config = dict(
    train_examples=15625,
    loss='cross_entropy',
    precondition_frequency=10,
    batch_size=384,
    warmup_steps=180,
)
Rows from expert 11 of block 9, named by matrix and row number. Rows with one number belong to one neuron. Each number is 200 + 30 x the weight over the matrix's rms, rounded and kept within 0 to 999. All counts start at 0.
# up: expert up (model.blocks.9.mlp.up, 32x64x128), inputs 64-127
# down: expert down (model.blocks.9.mlp.down, 32x128x64, transposed), outputs 64-127
up.17,211,153,146,274,206,164,228,201,265,175,203,203,254,205,253,164,213,170,193,237,223,193,222,182,159,198,235,246,268,170,235,164,166,230,151,214,168,207,166,267,224,192,191,202,213,241,138,162,181,198,191,224,239,221,181,203,222,160,143,190,152,269,158,214
up.18,208,162,224,237,240,201,222,226,204,166,168,154,156,160,253,211,173,170,195,278,155,183,164,197,263,146,238,170,193,202,223,210,229,166,210,201,171,181,185,199,208,178,212,177,184,225,228,246,199,151,214,173,172,219,188,193,204,232,221,161,206,165,218,253
up.19,188,188,239,192,198,220,193,217,196,148,198,231,183,198,208,216,189,229,175,234,170,224,171,213,225,202,211,226,140,191,198,195,232,247,181,190,194,173,194,194,206,206,183,211,197,173,241,210,213,203,183,181,223,216,201,226,200,230,185,222,194,207,250,204
up.20,215,177,167,212,194,158,224,179,244,245,192,203,203,236,181,200,248,185,244,191,259,170,166,212,216,248,191,138,188,200,240,249,193,197,118,251,157,227,184,174,189,158,180,209,209,154,279,152,221,177,204,229,230,205,210,211,176,275,192,163,239,195,177,253
up.21,220,170,190,234,194,204,207,199,155,185,197,157,209,204,211,223,197,204,194,207,175,169,219,188,202,188,193,187,173,194,195,218,179,213,168,195,199,200,144,168,144,206,203,193,221,245,256,233,195,139,219,241,231,180,220,181,173,204,277,210,210,178,209,184
up.22,217,211,209,176,179,189,170,258,193,170,196,193,169,188,138,169,166,206,225,224,175,219,169,226,212,198,192,197,201,205,192,175,271,209,203,227,215,204,153,201,245,235,258,234,203,201,278,223,217,167,194,184,242,227,214,222,244,213,135,203,248,220,217,235
up.23,161,172,208,175,175,147,212,164,236,168,161,212,208,228,176,253,190,187,201,220,204,217,183,213,244,157,202,246,214,212,203,166,221,218,211,246,170,193,223,210,179,179,231,149,192,205,185,197,133,195,209,207,183,201,172,231,205,183,172,169,145,161,228,174
up.24,208,225,240,151,143,223,201,250,177,183,216,178,202,206,220,202,193,203,214,255,162,216,217,134,225,185,199,187,202,222,175,154,263,216,227,184,230,219,212,217,214,186,251,189,190,220,175,189,139,208,207,170,222,235,195,237,192,192,137,177,164,175,242,209
up.25,187,188,153,213,213,213,194,159,210,213,201,186,187,211,226,211,233,194,134,156,183,143,210,180,148,216,207,235,250,178,246,203,123,182,128,221,184,181,180,233,218,108,133,234,216,162,151,135,177,192,188,240,178,222,212,205,178,232,211,194,164,196,180,189
up.26,184,208,136,231,230,179,190,225,223,241,191,193,213,191,226,183,294,201,171,120,214,154,218,183,170,202,210,214,240,156,248,183,97,207,200,211,210,184,169,230,239,151,136,242,236,203,162,159,198,195,226,208,190,213,173,186,217,184,177,143,176,208,116,201
up.27,231,226,169,194,219,203,210,221,205,238,201,214,257,208,218,179,192,177,202,206,191,180,180,156,146,181,208,181,200,155,242,228,169,211,187,175,237,211,236,183,224,167,172,208,251,213,185,217,167,189,216,218,179,196,201,144,225,209,180,181,233,174,219,177
up.28,198,184,228,214,199,204,202,214,198,214,166,155,254,162,264,236,198,203,248,173,188,192,231,181,208,160,185,237,198,198,189,216,221,175,220,162,146,165,197,181,226,175,211,214,211,174,187,176,214,212,194,167,158,223,231,191,269,194,227,239,174,182,208,229
up.29,210,196,171,209,191,225,210,141,232,164,171,198,227,214,230,243,219,200,224,209,211,179,171,146,213,207,225,178,234,195,192,230,222,250,176,183,204,209,169,176,198,227,203,200,230,232,254,216,191,185,220,184,194,205,226,174,177,181,191,230,176,171,197,179
up.30,229,198,164,260,181,227,222,228,176,174,230,209,154,212,225,172,171,205,199,220,175,190,180,197,169,180,213,196,169,249,194,211,244,212,198,187,197,217,175,228,217,249,211,166,197,186,239,207,227,183,192,122,208,253,221,175,188,223,164,239,212,241,223,211
up.31,210,123,153,218,220,197,207,150,194,161,206,159,190,192,221,191,240,215,148,179,174,193,174,162,214,166,203,237,210,206,231,195,182,199,174,247,179,220,228,161,225,180,138,203,181,163,197,165,191,228,196,145,246,206,215,252,187,189,200,143,197,219,153,216
up.32,163,203,236,196,220,192,158,222,181,204,145,218,221,221,163,205,200,189,166,243,157,203,187,206,211,228,177,198,180,191,171,223,276,191,209,206,189,177,245,190,151,169,199,222,178,158,232,173,207,171,197,203,180,207,238,173,255,167,158,206,211,192,184,218
up.33,178,188,175,267,206,200,178,165,178,187,194,188,214,150,218,221,213,236,182,261,154,230,251,189,195,185,174,238,188,200,259,178,266,194,201,163,181,262,200,223,192,203,218,165,188,211,152,177,195,210,210,164,261,241,250,278,121,181,167,164,213,252,198,199
up.34,199,243,212,174,210,221,181,191,213,197,172,149,203,188,251,210,207,251,182,149,203,170,214,206,169,172,227,242,199,173,213,135,240,166,177,194,182,160,147,177,243,179,190,245,208,202,208,204,172,201,190,217,201,218,224,132,192,130,242,178,198,229,233,202
up.35,219,197,187,153,199,162,225,175,180,202,211,207,223,179,196,231,216,175,170,228,232,161,178,155,184,187,232,208,208,153,183,203,257,143,162,199,144,209,168,186,154,241,235,178,190,172,196,241,146,155,171,165,151,216,180,212,204,198,257,238,176,206,210,194
up.36,183,208,219,214,225,208,191,227,232,222,166,170,201,190,211,225,195,192,188,164,252,221,200,182,157,218,215,193,213,146,174,191,163,201,175,204,219,189,190,182,228,151,204,222,197,185,208,173,206,226,155,206,182,195,176,187,189,224,219,181,175,190,201,200
up.37,246,245,164,230,177,166,294,220,210,275,172,173,228,195,209,182,208,202,139,237,180,186,171,179,149,200,241,176,169,214,204,184,247,223,146,227,245,196,170,205,206,184,199,159,236,196,211,244,210,199,223,232,196,213,197,194,228,202,227,205,239,214,190,180
up.38,203,179,207,181,228,171,173,295,221,189,173,134,202,184,163,220,153,155,171,225,218,228,254,226,207,204,200,246,188,232,182,156,198,154,174,169,205,210,239,236,225,215,222,231,218,255,200,230,247,203,175,211,189,228,225,141,196,213,194,201,227,274,160,172
up.39,150,268,229,149,241,187,198,218,186,218,198,129,230,176,199,207,204,250,151,192,218,212,175,206,194,163,229,228,187,193,224,205,184,227,206,248,204,192,151,154,180,178,239,246,206,204,203,182,229,209,208,190,200,261,216,209,211,224,195,163,146,237,203,193
up.40,204,189,169,193,248,204,161,210,186,201,212,221,222,183,225,191,199,201,236,206,191,186,183,191,202,215,177,194,246,186,234,180,202,268,238,182,195,188,186,220,192,158,204,186,190,201,195,157,218,189,166,214,204,190,183,216,231,214,177,127,176,225,151,211
up.41,174,193,192,206,185,192,194,232,181,219,187,204,201,212,189,221,230,168,199,221,218,176,209,205,211,180,220,191,188,170,146,158,230,202,195,193,197,213,183,187,209,218,247,201,186,223,219,243,176,218,154,169,193,204,196,163,163,177,217,215,166,195,242,179
down.17,189,249,236,194,207,194,187,191,241,234,196,232,187,246,163,220,204,184,178,162,191,230,153,226,193,124,197,172,158,287,174,206,197,172,184,156,201,217,193,206,204,196,218,267,253,228,258,149,192,218,228,177,196,201,204,221,219,202,208,191,250,154,267,220
down.18,204,179,185,217,196,215,184,193,183,245,236,148,211,227,201,231,243,178,196,189,199,213,202,154,156,209,149,209,189,193,218,270,201,186,196,218,234,206,232,236,206,206,221,198,171,199,186,165,196,176,200,205,251,216,204,222,196,143,198,229,259,192,190,157
down.19,158,165,223,174,169,197,151,185,180,179,211,174,219,218,229,186,205,157,250,210,237,221,222,191,191,196,165,202,217,190,213,196,199,201,208,191,246,223,231,200,250,224,177,223,207,232,219,183,173,216,187,223,199,159,197,170,185,149,206,227,187,201,214,182
down.20,238,233,215,222,224,221,193,253,148,138,205,195,230,147,162,196,179,223,220,206,162,227,282,156,205,195,205,199,181,201,207,191,204,166,262,218,184,198,214,221,207,206,234,200,187,231,201,222,203,207,193,226,221,226,213,204,199,163,205,158,223,203,194,197
down.21,192,195,204,179,218,159,198,221,164,154,241,171,198,193,199,221,223,208,206,262,220,219,147,150,212,167,195,244,200,169,239,225,163,149,196,212,230,183,219,198,262,195,221,203,142,167,200,207,221,161,199,191,193,200,233,134,212,208,209,182,212,192,176,229
down.22,162,232,214,217,201,203,268,199,238,209,180,178,204,218,233,189,227,151,177,209,249,218,255,199,159,188,237,180,193,210,213,182,220,210,188,216,166,195,235,223,213,187,215,190,166,157,165,192,215,243,193,117,202,177,191,186,168,212,232,230,179,186,210,163
down.23,213,187,211,196,198,250,206,186,151,244,209,173,179,185,270,191,194,229,234,218,200,197,171,194,150,202,166,223,209,198,216,217,186,235,173,169,221,180,200,165,219,264,184,197,202,201,197,193,200,148,235,184,183,176,197,164,217,220,226,215,211,206,156,214
down.24,168,222,204,197,205,167,208,141,224,217,194,204,212,214,224,233,202,179,196,178,189,173,186,232,167,199,230,231,213,201,204,202,187,153,223,206,128,210,189,186,187,151,188,232,229,255,221,209,218,215,207,198,161,150,182,257,189,213,221,201,155,215,247,192
down.25,213,201,247,182,181,206,157,205,237,206,170,221,190,168,150,183,152,200,264,229,180,246,212,253,246,224,165,147,171,252,162,132,269,217,223,169,175,193,192,218,223,246,184,222,186,221,193,212,242,223,217,171,139,234,187,200,246,164,190,202,254,176,180,193
down.26,217,189,202,206,180,225,183,248,215,160,147,221,160,160,146,186,148,185,184,224,225,221,201,265,215,194,192,181,176,298,207,133,224,158,221,187,208,195,221,201,231,192,179,226,212,177,198,224,239,242,179,170,214,252,159,187,235,195,235,206,228,216,207,208
down.27,188,204,225,225,161,243,185,208,207,154,190,238,188,215,192,224,168,198,226,217,227,255,242,180,208,224,173,220,208,251,179,187,273,211,211,238,199,226,183,195,213,206,205,183,180,174,214,205,258,231,208,166,234,182,183,214,210,169,196,186,216,232,221,209
down.28,165,185,231,216,202,209,233,185,198,239,244,225,146,208,201,173,205,156,215,218,219,193,189,164,210,217,194,190,184,231,186,251,205,230,201,183,175,202,214,185,189,231,205,199,185,174,138,155,204,191,211,210,198,203,196,241,191,227,177,155,210,190,202,213
down.29,177,184,225,196,242,231,175,197,188,173,200,138,208,215,200,203,230,227,229,230,222,235,185,180,261,162,173,214,140,174,221,282,187,230,170,205,200,179,203,162,238,199,229,139,202,191,195,203,234,204,151,274,184,217,197,179,187,183,189,233,230,188,196,213
down.30,196,260,196,200,177,194,162,189,221,167,195,139,182,211,180,238,238,171,223,239,261,241,195,141,245,226,168,163,140,190,226,238,210,199,183,164,215,227,171,186,207,204,257,185,169,185,212,178,202,189,228,238,180,190,182,240,230,207,210,207,229,167,191,208
down.31,187,224,264,132,164,196,203,274,168,231,207,195,187,164,154,211,188,159,224,182,205,209,265,230,204,243,191,167,229,179,206,170,188,192,235,199,151,205,179,184,180,188,202,207,191,265,195,225,214,226,231,172,193,239,167,150,209,195,213,215,225,199,228,177
down.32,267,174,173,218,170,204,253,204,201,226,222,190,263,201,226,206,191,188,218,178,159,168,205,197,208,150,229,200,224,216,216,199,181,208,209,182,197,210,230,193,188,195,215,202,198,236,204,217,244,230,215,199,208,224,190,212,174,158,175,226,182,209,211,184
down.33,146,219,199,158,215,207,220,221,213,239,210,202,174,257,158,188,185,192,196,175,227,194,198,210,203,184,190,150,185,195,196,162,195,217,245,178,216,167,190,138,232,194,201,220,226,246,235,228,230,226,189,184,170,175,138,200,199,172,174,211,158,171,259,209
down.34,207,186,208,238,224,192,226,237,223,174,187,179,167,193,153,200,203,218,223,232,177,255,195,194,208,212,164,201,218,224,227,214,214,206,248,188,188,238,242,189,232,210,218,174,216,201,178,171,183,187,216,181,197,223,155,216,142,263,181,211,175,202,190,203
down.35,215,212,235,242,195,223,230,164,234,150,203,165,201,233,185,216,168,247,215,238,165,204,181,178,188,150,187,236,201,211,241,202,207,214,177,252,247,142,192,124,186,214,201,150,182,182,174,257,255,216,224,205,248,216,213,174,176,215,194,219,213,192,173,200
down.36,182,180,167,189,165,215,161,197,166,182,167,220,218,182,172,185,187,196,186,224,190,187,188,217,245,216,170,218,195,208,190,179,199,231,203,168,223,224,197,236,242,200,197,195,231,173,218,190,170,204,208,171,195,213,188,196,207,180,182,213,213,234,206,220
down.37,201,190,187,149,196,175,182,182,189,144,234,169,151,202,215,203,193,227,205,242,219,274,149,189,167,200,202,252,177,211,223,250,211,194,191,216,221,196,238,198,191,262,207,131,157,195,184,224,217,201,174,202,250,251,184,158,217,212,206,163,204,209,167,200
down.38,257,224,159,239,161,187,204,160,212,187,212,197,184,194,159,206,227,198,217,185,212,175,167,229,155,187,243,152,173,243,176,265,232,229,236,221,187,201,177,182,222,204,233,154,164,183,213,107,138,186,203,195,201,240,167,201,255,258,197,191,218,134,146,134
down.39,213,181,192,236,177,195,171,235,146,194,177,189,158,208,168,216,207,213,268,186,180,260,192,216,220,214,163,219,213,298,198,131,191,158,223,191,225,210,232,236,243,181,163,209,228,199,194,183,146,197,200,190,215,229,168,265,220,112,195,224,209,183,203,231
down.40,201,216,253,225,161,201,186,227,187,199,173,191,208,218,208,249,143,190,185,184,245,200,201,251,214,192,237,164,154,214,187,201,190,153,183,199,219,211,202,203,223,212,209,235,219,187,199,183,193,225,198,187,196,223,198,199,183,154,205,176,204,201,203,169
down.41,208,208,209,206,232,209,211,186,206,165,170,171,201,211,229,194,156,218,175,210,265,237,184,213,234,174,173,194,216,215,228,235,203,144,241,215,204,214,213,185,213,175,215,209,248,201,157,194,182,171,243,213,215,239,215,227,177,160,209,187,220,192,156,177