Weights of a small sound classifier.
Model: num experts 32, layers 12.
Training: soap at rate 0.0039, 6100 steps, batches of 384, held-out accuracy 99%.
Data: trained on read English sentences (LibriTTS-R), 15625 training examples.
Rows from expert 18 of block 7, named by matrix and row number. Rows with one number belong to one neuron. Each number is 500 + 50 x the weight over its row's rms, rounded and kept within 0 to 999. All counts start at 0. Numbers have three digits each. After the name is the row's rms in percent of the matrix's.
# up: expert up (model.blocks.7.mlp.up, 32x64x128), inputs 0-127
# down: expert down (model.blocks.7.mlp.down, 32x128x64, transposed), outputs 0-127
up.6 087:555496487500481503566528530521528621556398404507496473379514511502590504480543536442581557551454500473512514493485445471528479440533555439441469429533553389557511407470514515428525460478589528481517529431498571521459486533471503398485522495517592425472497466457473514477555561532548492421406409493486516530487483534468501567575464589396564583485419590514573481513504490467464565525493
down.6 097:487465516538518609500465474380525429527512496524526571516452398438531550525465573462470489551572561531559542464471586554481485521510531464493552454519527514460497569476478428514503467448505487391516568575444525498558473491563448593458324533495499509449513467529517528583462480554620518579448501492501502473470467533523534462452509453574515418471614431496476568467421567540500508440559
up.7 121:492623592502576425452455412461494514426588335539593475428568458505482563479532547488476558500540464477556470490529478514503455512607418481528518487526579504511515558488498481518492515467416482541501453556453426553456490565487578510485497439547461469519508589519537453516514505564452453480449497367491450465510488408560547527498464484481442531451515558449565472615489512500435578500469
down.7 106:503529486542558426468492482517534469524429594509495431443436468483560487555393495404472438371525533489449514498419542499455509481470523389536495482502462550501586477446526522458502543567567464508576599499549446452450450507479506487472511550475442483501470554477467462530442497494440467468533523482513566586499551488470630572533490493484584476515387466587437546443465495513666478567493
up.8 083:499492482524536559560559474469457506487545527494540473564599482510564394419600494469434441555485572518521579478515558474439532506517546510481500475511477408542384488568559398513478480496492545426550410583532426591477488476455592413566523454480439494448472495565535475473490507576428466595415415493532501523453547523510461505562477445423489494432509529518395535479450471457438544449506
down.8 092:488470492546494483542511492504521476455470465504478437474486530434435537505425432477555487509543409498519471445495427565510481518520439401522483460493535520452514420520499564502470457489512545598431504506536516416469495561491499503364354523427509398452545537465512520440573602521514522402599569467546411564518544472474576549465456532532441593514431561529553512582507518513558567593532
up.9 072:523477540400505482470490528442503503547514439317567536498520467416508377492458489442511419403502456514503513477628508527484521518454540527525511524495560507527472435549469482589520493494417491467595546483411541502545438449555409470559518509477426568588445541518449470506480528532476571514480523519504461507481518499464559329507486501511436472526406527581524520452594506498522509467469
down.9 078:475584474505522469481565460595453514483475553577456566498578490506415512403509498417554472503578505519488457513483484512474359421503429494552490503605508608516456558475495494482511560476468562457472422552581448579454529500568501449480437487467590477512537443469507484406532547503523493553588404556550523458510486504478464622455395529589560474466547464483500477407504491454473535525480
up.10 081:575462532560558521465450459434532463505503509406554447460423457483425495476484474514516585493483494465514428420395456532471464539483443436549416452589513515485539506528484482465419562506493504507546519467496583425527578512509552503506460433547492508440476515414540442501478539477491506530391390547592498608518462497541406548445417501432470578556510534428580543560511479396471459551571
down.10 084:512477553458513519560513427513522389504548541500529570497581536551518522541494492478463456458549456603475512589522596521515516515502458492400599470501458454448533454472503473544478505513467491404456566424460490623421428499451412496604495594438562528450496508464446572616417547522582432519458508507603486445525492482430454480457551466576559440504465467543503528515456529541552483464470
up.11 068:563463532447526572545470512504446544476450557411532510463530455498586416459553498431511483433496427518509514511437547417565482416558534468573521391537540545529488412515469479500545452448561495528469526411546648557458527506543573488545467464436567538574463490452568554433545455541520484518419491521548630417550558561537445503514586525496534414526505470517509535501492485484516590469462
down.11 075:457537464510447524512555504502448471569587487600472578585523445509561503495432518462521456518528560539465493406467475488492451527547536597505511451541480513554451555544559542490481513511532612418591536548504445519551463480573412555423456501496517496413447467422557483522523439471519586536515492506416462455595484463559514524501485420573655567482481508427460490487480538592460438419468
up.12 086:474513402445533455503484471426555435448528464481479482414504408467527443491479521402544467560529451593534497456461564557498462451490475577560663530523477451511466476491468539483426521430453505536515509462448453515518485503553577482530560480638524517486517428511506452482485531485460554497451530406527476478489422416569513602561511387443422421531461466536471513519480449444508545410566
down.12 102:534567569650561517503449497512558501561527547539470487435484550508487464424500461453519438494486514438475402516508472533486384507546496424493575461454520547528539561526505513483445496598496559520546522516517453464555425412631506520466380432435475471476468536508529502508464520528489440504598516515537598612418567490408572454530437489547573584491455465505452502506471494440520446525519
up.13 072:515515530529479535471551596535558550440513546350480456536514450509375517455583578478524512464549488526520531411587506538503434555572464461474588473494428470489495481448453556501478505576548564511549578482517516511428457408567426496555444466509527497477494568458572444532519487515504349452455506526552494517442464550512635460511457463450563520550427540434511502538484531476569450521456
down.13 081:522438553470500556546440481443394457458433486556579558437502494567592494480538552596479512488517524442495436522441500491491483486408492528531509555484474519530517485541571570442523522410467494444497455505457526553609495559500521492525478509420534561436564433497539540577526536538491537555545453499424573444525359569539464493513587486547453394545551426423436564564499528529445484403514
up.14 076:535519579433512492492569493434489524555513452402512496513502574565538416515517509473479514540524495429497478457506432527488469442485548451520456510561559554497449479505445563519426513395460510450531429465578538434493423487508502498447534476446399647485488448530456528412585381530478503520492458562446606527566517460526520427549472555434431438525421563454433519511468532531627540507470
down.14 092:568448543563486537546479498444404447426509533518480465558528456531588528482538490432582471523635501489605631516519512559493492480464484617589452565488468497464477422509595429568460446489473519503543484475554450564498514520578455531602432491512584465432446574506502466531478546526477541556511463458485461481519434467526478517439493528521482519508549564461556530575530487565378569436499
up.15 080:393492444441443481498487555561483555529446524561485573524529430512469516375513503484464463527473591517432427503521492545528476496534490414554456501444455552512531510475494539527530488545593546570403483512449509601476382503479521558594582600530500480440501514447458509485433574518419537545499505456476432548497529491415525550442572485426632407462467475562484597508511463547507485519523
down.15 090:565550622507444487485504468392572454531422527501542525487442538441463497624512572489501583442483504539549486480468557523573491462473521530449524411495534500506470485437489453419463423433349512466454544487483517486463520534404471517445487517511590523517492421499530538527408536497596516542573510482482534440482451581600534499444416443568392464506530485476504411525573556501487473499502
up.16 096:471510447431523498556490390468443550539450493566476510569549529533513465464515533454458447495552490507456511568593477432527519539517488492440423446494578547584448509564379482588592434411447548513511499504478524517507451495533427395534540480449443558415521457459490472506456585499627479557525502486621536493546523519416451419496434561488506492513427536516505523397465481518517415510562
down.16 094:615482577505391487462528495525432529497526483480500488477524452447454551479493562500567464438507491445589490475385514583470444437440472556466489504589503480529505433443571469532474522392372518418479452491476516540500486505512523570473548420436488543509441496497496555517564524509518445585505508462422509437471579524585595420473545536562544505616484487461555478536401591512478478520436
up.17 111:456493449517571500520494490496508519436494497527622539495528483498496509471502483506501508391525515629466536537473551461452585455511466598517551553439509377476472472423557431437411597417505467496527562492459469486410540483516552553520437476540532377448572466505492496438499549557499426535485485476540458546442452536385536588549479453496460462558467410505487554488478553630490536455482
down.17 112:495538471501426475609497529406552542599507418488502428418463494461565492471451389506477547491396471398533465490493452454557522511442482454426531498478485509506516581486504472525538566599500496437590492545567472516554477500526493469592442571527438384526383449535458491426464498514469586409568547570458492539473449526491560543485493571422512531513519466549534527532570459491535568530518
up.18 078:567559426481451359475487436484539488510494573413360556536537423521467529522478504569493503517486527412537569505450470507476429488424506461469441539542547611571559469576469535497498412436440546566524395540486557484500454472585526518501529513443466536476456494528489534427513540511500421521566505475452572440472582504471491518481476447435511507518470578523591496491435571585489604482526
down.18 084:486537555549520506442525498623478503532469495603552527553517493497590504519577494452594458512511415447525463488467470441520455474619514459488427563522491515419449491423483531513373467489508493504482559432463421473542503543459512474505427557430438476468493503447420444529580478500492558469543513438390429544550502563528534451480471433531569464495529463365420409517500589466516449465461
up.19 123:516504614553527556520581544556552434575511543475528462438506518467567444615495446444469471465495425491545476502457453506492595426469421537556536513480518405427437466457533474534473634504549533439495562462557455462490513463585492466550437574527501477543482480533544432518498552555414593487460479533500529566476494452453571527517394472504481591434377470531549505507430477522493486517424
down.19 125:499509490495526476563441456456519540434558452518442479537511521622485510432524397494502517573576543447484497505510463586512422542468604362409575497419429501505546563553531486530462503553433509533494517505593473551534558507532532506462491459491457514427426550490513422482545452406453449442573611543531524544426502467405494540510480497482515531500512481563476560556528453439519453598596
up.20 094:421539442498543546481494515597456452488548536504500491440565656485485495560473495573534583514469469472506436540438511426469591423425548519519469540461459495407507467505507510494454604565441576501557572532475563416407573490602595524486517491502519485442550553539452525508501559549491533504411527572429417532486449492433487520509460523484519567512469548522420506389515471478425452511526
down.20 092:515507465501463544586544493401573398561463529516549466487392515603510525455519470530495558599458513453518470557496540452485425484502556464464534481473549416434440493478507415426537335466505412544450493503548454552549450525507434539473549481535464419424395495502563509453420471436562481464503463461606539560499535501461525532547447487503489519480533444522484535613561528550539506510550
up.21 097:563555495484520509541457501543522466422583497529540527540596456553522493597533495492482496434477481542504490525467484453533569387563456530490604522466438462487513452497486487444547454511429481551504533509496370545583547527530613591558535428492524415459524535525505434563411541495417493421503511573532437462407465577530579558563472497458442437555517495459437577444535483562482537435543
down.21 101:467509496632465463562508560444527550475485511517552433475463537424536474421592439499539483481450546531471424447501489506551507521471560533468542459466576551588481632519570450467402535614529547465492477488512546411460493445558459468461535510538358519528504492529524556491477497534475528552424576594500552585569508500466568564554512480554443542473498451530524503466504484403494458604546
up.22 105:507549450566462525413502454547428531437514488433527448483422437468481517456509588452480536537531444470495472381475551489433515542589464529480495531526475519550545464506427436569495479439531539608523509513512508479514572446541457553588563465535430473484475458499496461574449488499483573563377526463601490575503464438491512469534523389590549543477485617549535521435594447410474524501460
down.22 096:457482481451506482442593440541492510463516458554507558460566483557489473528474515595540456528526561530497468607505501410551467552445427418496460520478521493479486403534544542522528485573443478543425418537518566480437493558495523528528426534512536474525543561439473514408546559427454426443635450534482483519446610481373510485516508530452477512470501398507448471542431588496587513509604
up.23 176:466492435550508502491484569527572462409501543542532465525547478507476505507490450552482516382394503557514477497436598487393585398496485446568549514530431456399443511497455490465473574562445528484528577507501501476511530578530634650561493543504500519428497514534514465425548467521532567427461480559471448509438504531518487553559375528550541560516518428521485530456546464522506458432489
down.23 152:464478543447480418674487444478508479546566472560484396498467533478531495540507431510482531639532478445489496501500488462527499468478527545507480504501556480455477478582549416597539431540491523468444449505592467446551482542427442368455496459435492464430436451484509487506489475484555488464478511555510439479587547487513573542540595465447535483499503553508517535620502495443545476609610
up.24 101:500529542476617505415503518498554449545607524459546510445575490586608503465471458490426460429382436473413527526440524520500472502559453505611486484521523531551433499544537463464398507403488455627588571528418559506461462449465514571515470467508547465474503567536537504516416530556445493502602530477457502528564516520509452531501486544422495477505457495491477543522509562421504503598441
down.24 115:521581487615417476540500552446540505357344453510525452469501497422575521561473497386456489481497528497489438493482428519558457572533551499435471440433462468525534483441535467460490571598567538428410489495469492524522498442519499567488493512560473476538453617458579403494434527515382526509547542434466526497479553539490437523463508503566565455469475518496452466450501564532517510519530
up.25 086:498555424604543490509449472360478497513607558500578539433511515575413557468510496474467535464592504493432479508528558516457491551560562506488531574547545559546503462534535476507491447450494453504464540525372557431461503508351568459484486525525480470465466416461559436487476506481498417628520444438499502538437571548517408447554505425446476460515522500494476513539477491425439508482436
down.25 089:537597510547483484456476446569558509579421499488473464536591396408645427590461549505448443365505477562513493492528459528447576527453398586475448484500527508438565433510491485534497546516421503513465466547501459555462437447487478599413536523514522513473492521568548503490495466519568509473489573493459491380490498502560555558554454459445545497523454481485492526512493497634528534533505
up.26 119:530518470523473483536463474536425423448505565553390415459533582477529476531569494484572579493399608466504476605477471542565507388479575467488466460419478530439555548494577524343516516509485556460444502514527600560504561487471472605422519431482559522461516423498386507460512516479552494471459501572488567505511474549511517486529498541472492457480519534529447561510522516507561411488433
down.26 106:497494479551574582557495509491469482560570560539490458547442478481529606454453552481518384566428444506492594484461468440497524498543464505458509475502569469570441550553441528555454454496551435482489527458507495422469568459488485387503566526541460526519328508542580447578429502515497443498502507402499402560512492489495487628482543430480514511548479560463564488540525424540440449551528
up.27 110:487469503487446563529534463526557529476503391590459460511407546483492554597613395484514424520460501527509543504534461503552440422501519521420532517439480509549406489589468528514452433431584533497544458497501489435531520485484500422476486484445468676511464476485483527494525492522594552500444600562544579566539533556540448532618450566549578518497527495527469501500489407504510477553490
down.27 129:495473563479424480607487446518369562467570500395570504598523404473498487481474457489523532547573490534548572446472498495475437521508568536445512553564464491433565452504534534505418579503496547419484453423554495471508476436477433468416446418411473540471550464466526475588537514490549519572500492451488436431599488462593529493493530469574432539503553531438560576477495557447501442471518
up.28 124:451513456434519502455473534507481492422521487549598517502535482496449484495455374542482596480554459495526468493470541507437550428488638482523528512520500455504527575427492421540487493502387520526513551550458514427463504499546628613523449471595473516446442500506518398520491528470411500476486569489474472463540549491532462494609405442590480414518529431505528546462548466568574568474431
down.28 105:564533492543520474633474358438475480651543520516531383459504501551545449552509471473510431493407474561476468530529480490477502536513463481495591424505457530542526561512547484489521540545610530512539544388556455481524484486541509378534499488520412409501381522568458433461523478510524426495474482566452429539507525471434547576517502501511578523526485535459444495517418461460549515492525
up.29 129:508468512497477446555496571511526447480425494498581573606547488482502537468563499514492418498462504423466483552450471533462434484557546568518481520471449460507517559433477553476499516488523607379411487540508414465515516528450361568595602548489493487478491476558423462423470580592441588433413590552455546475555448519463551483428442529470572494549496545471437480513519519522498482437487
down.29 129:507514493484454451586508494504437533533495478434494422478504508539481614518476476413468545552569490499544520585448555583544555451421491574514517589555473514492475504488551397478391491447433451550545452366417569473572518536491471466509465400515563490456526471502571462598497550539549461538524456475520526481499474436578492459461501514546406537536648529487529585497531552542443528514534
up.30 089:487585470413536548518443442425614487487507491547466476484568479524497518459456419543478572482519555525549525531353527549540490462542511483613529511530464447427577597492571579404519437545481526556507505564492533410431531450551492587488525554522454511533471477501545419596532487455545469525545507484493520514543368554507575518522450497427523521570503491416493471520463433471505608531496
down.30 089:499534549561488495556498483499519510469501474417574470516465490459553491503589481487474406561509422573448501516515403605480556497541519547453491449521526468515526484467581485522434498473511478361503512511480510482531520537470418453567410433524564572495499579588541550573490550545510512521629535583515509517545583511410446428428428407486519601475475448458520606508528492468421473429502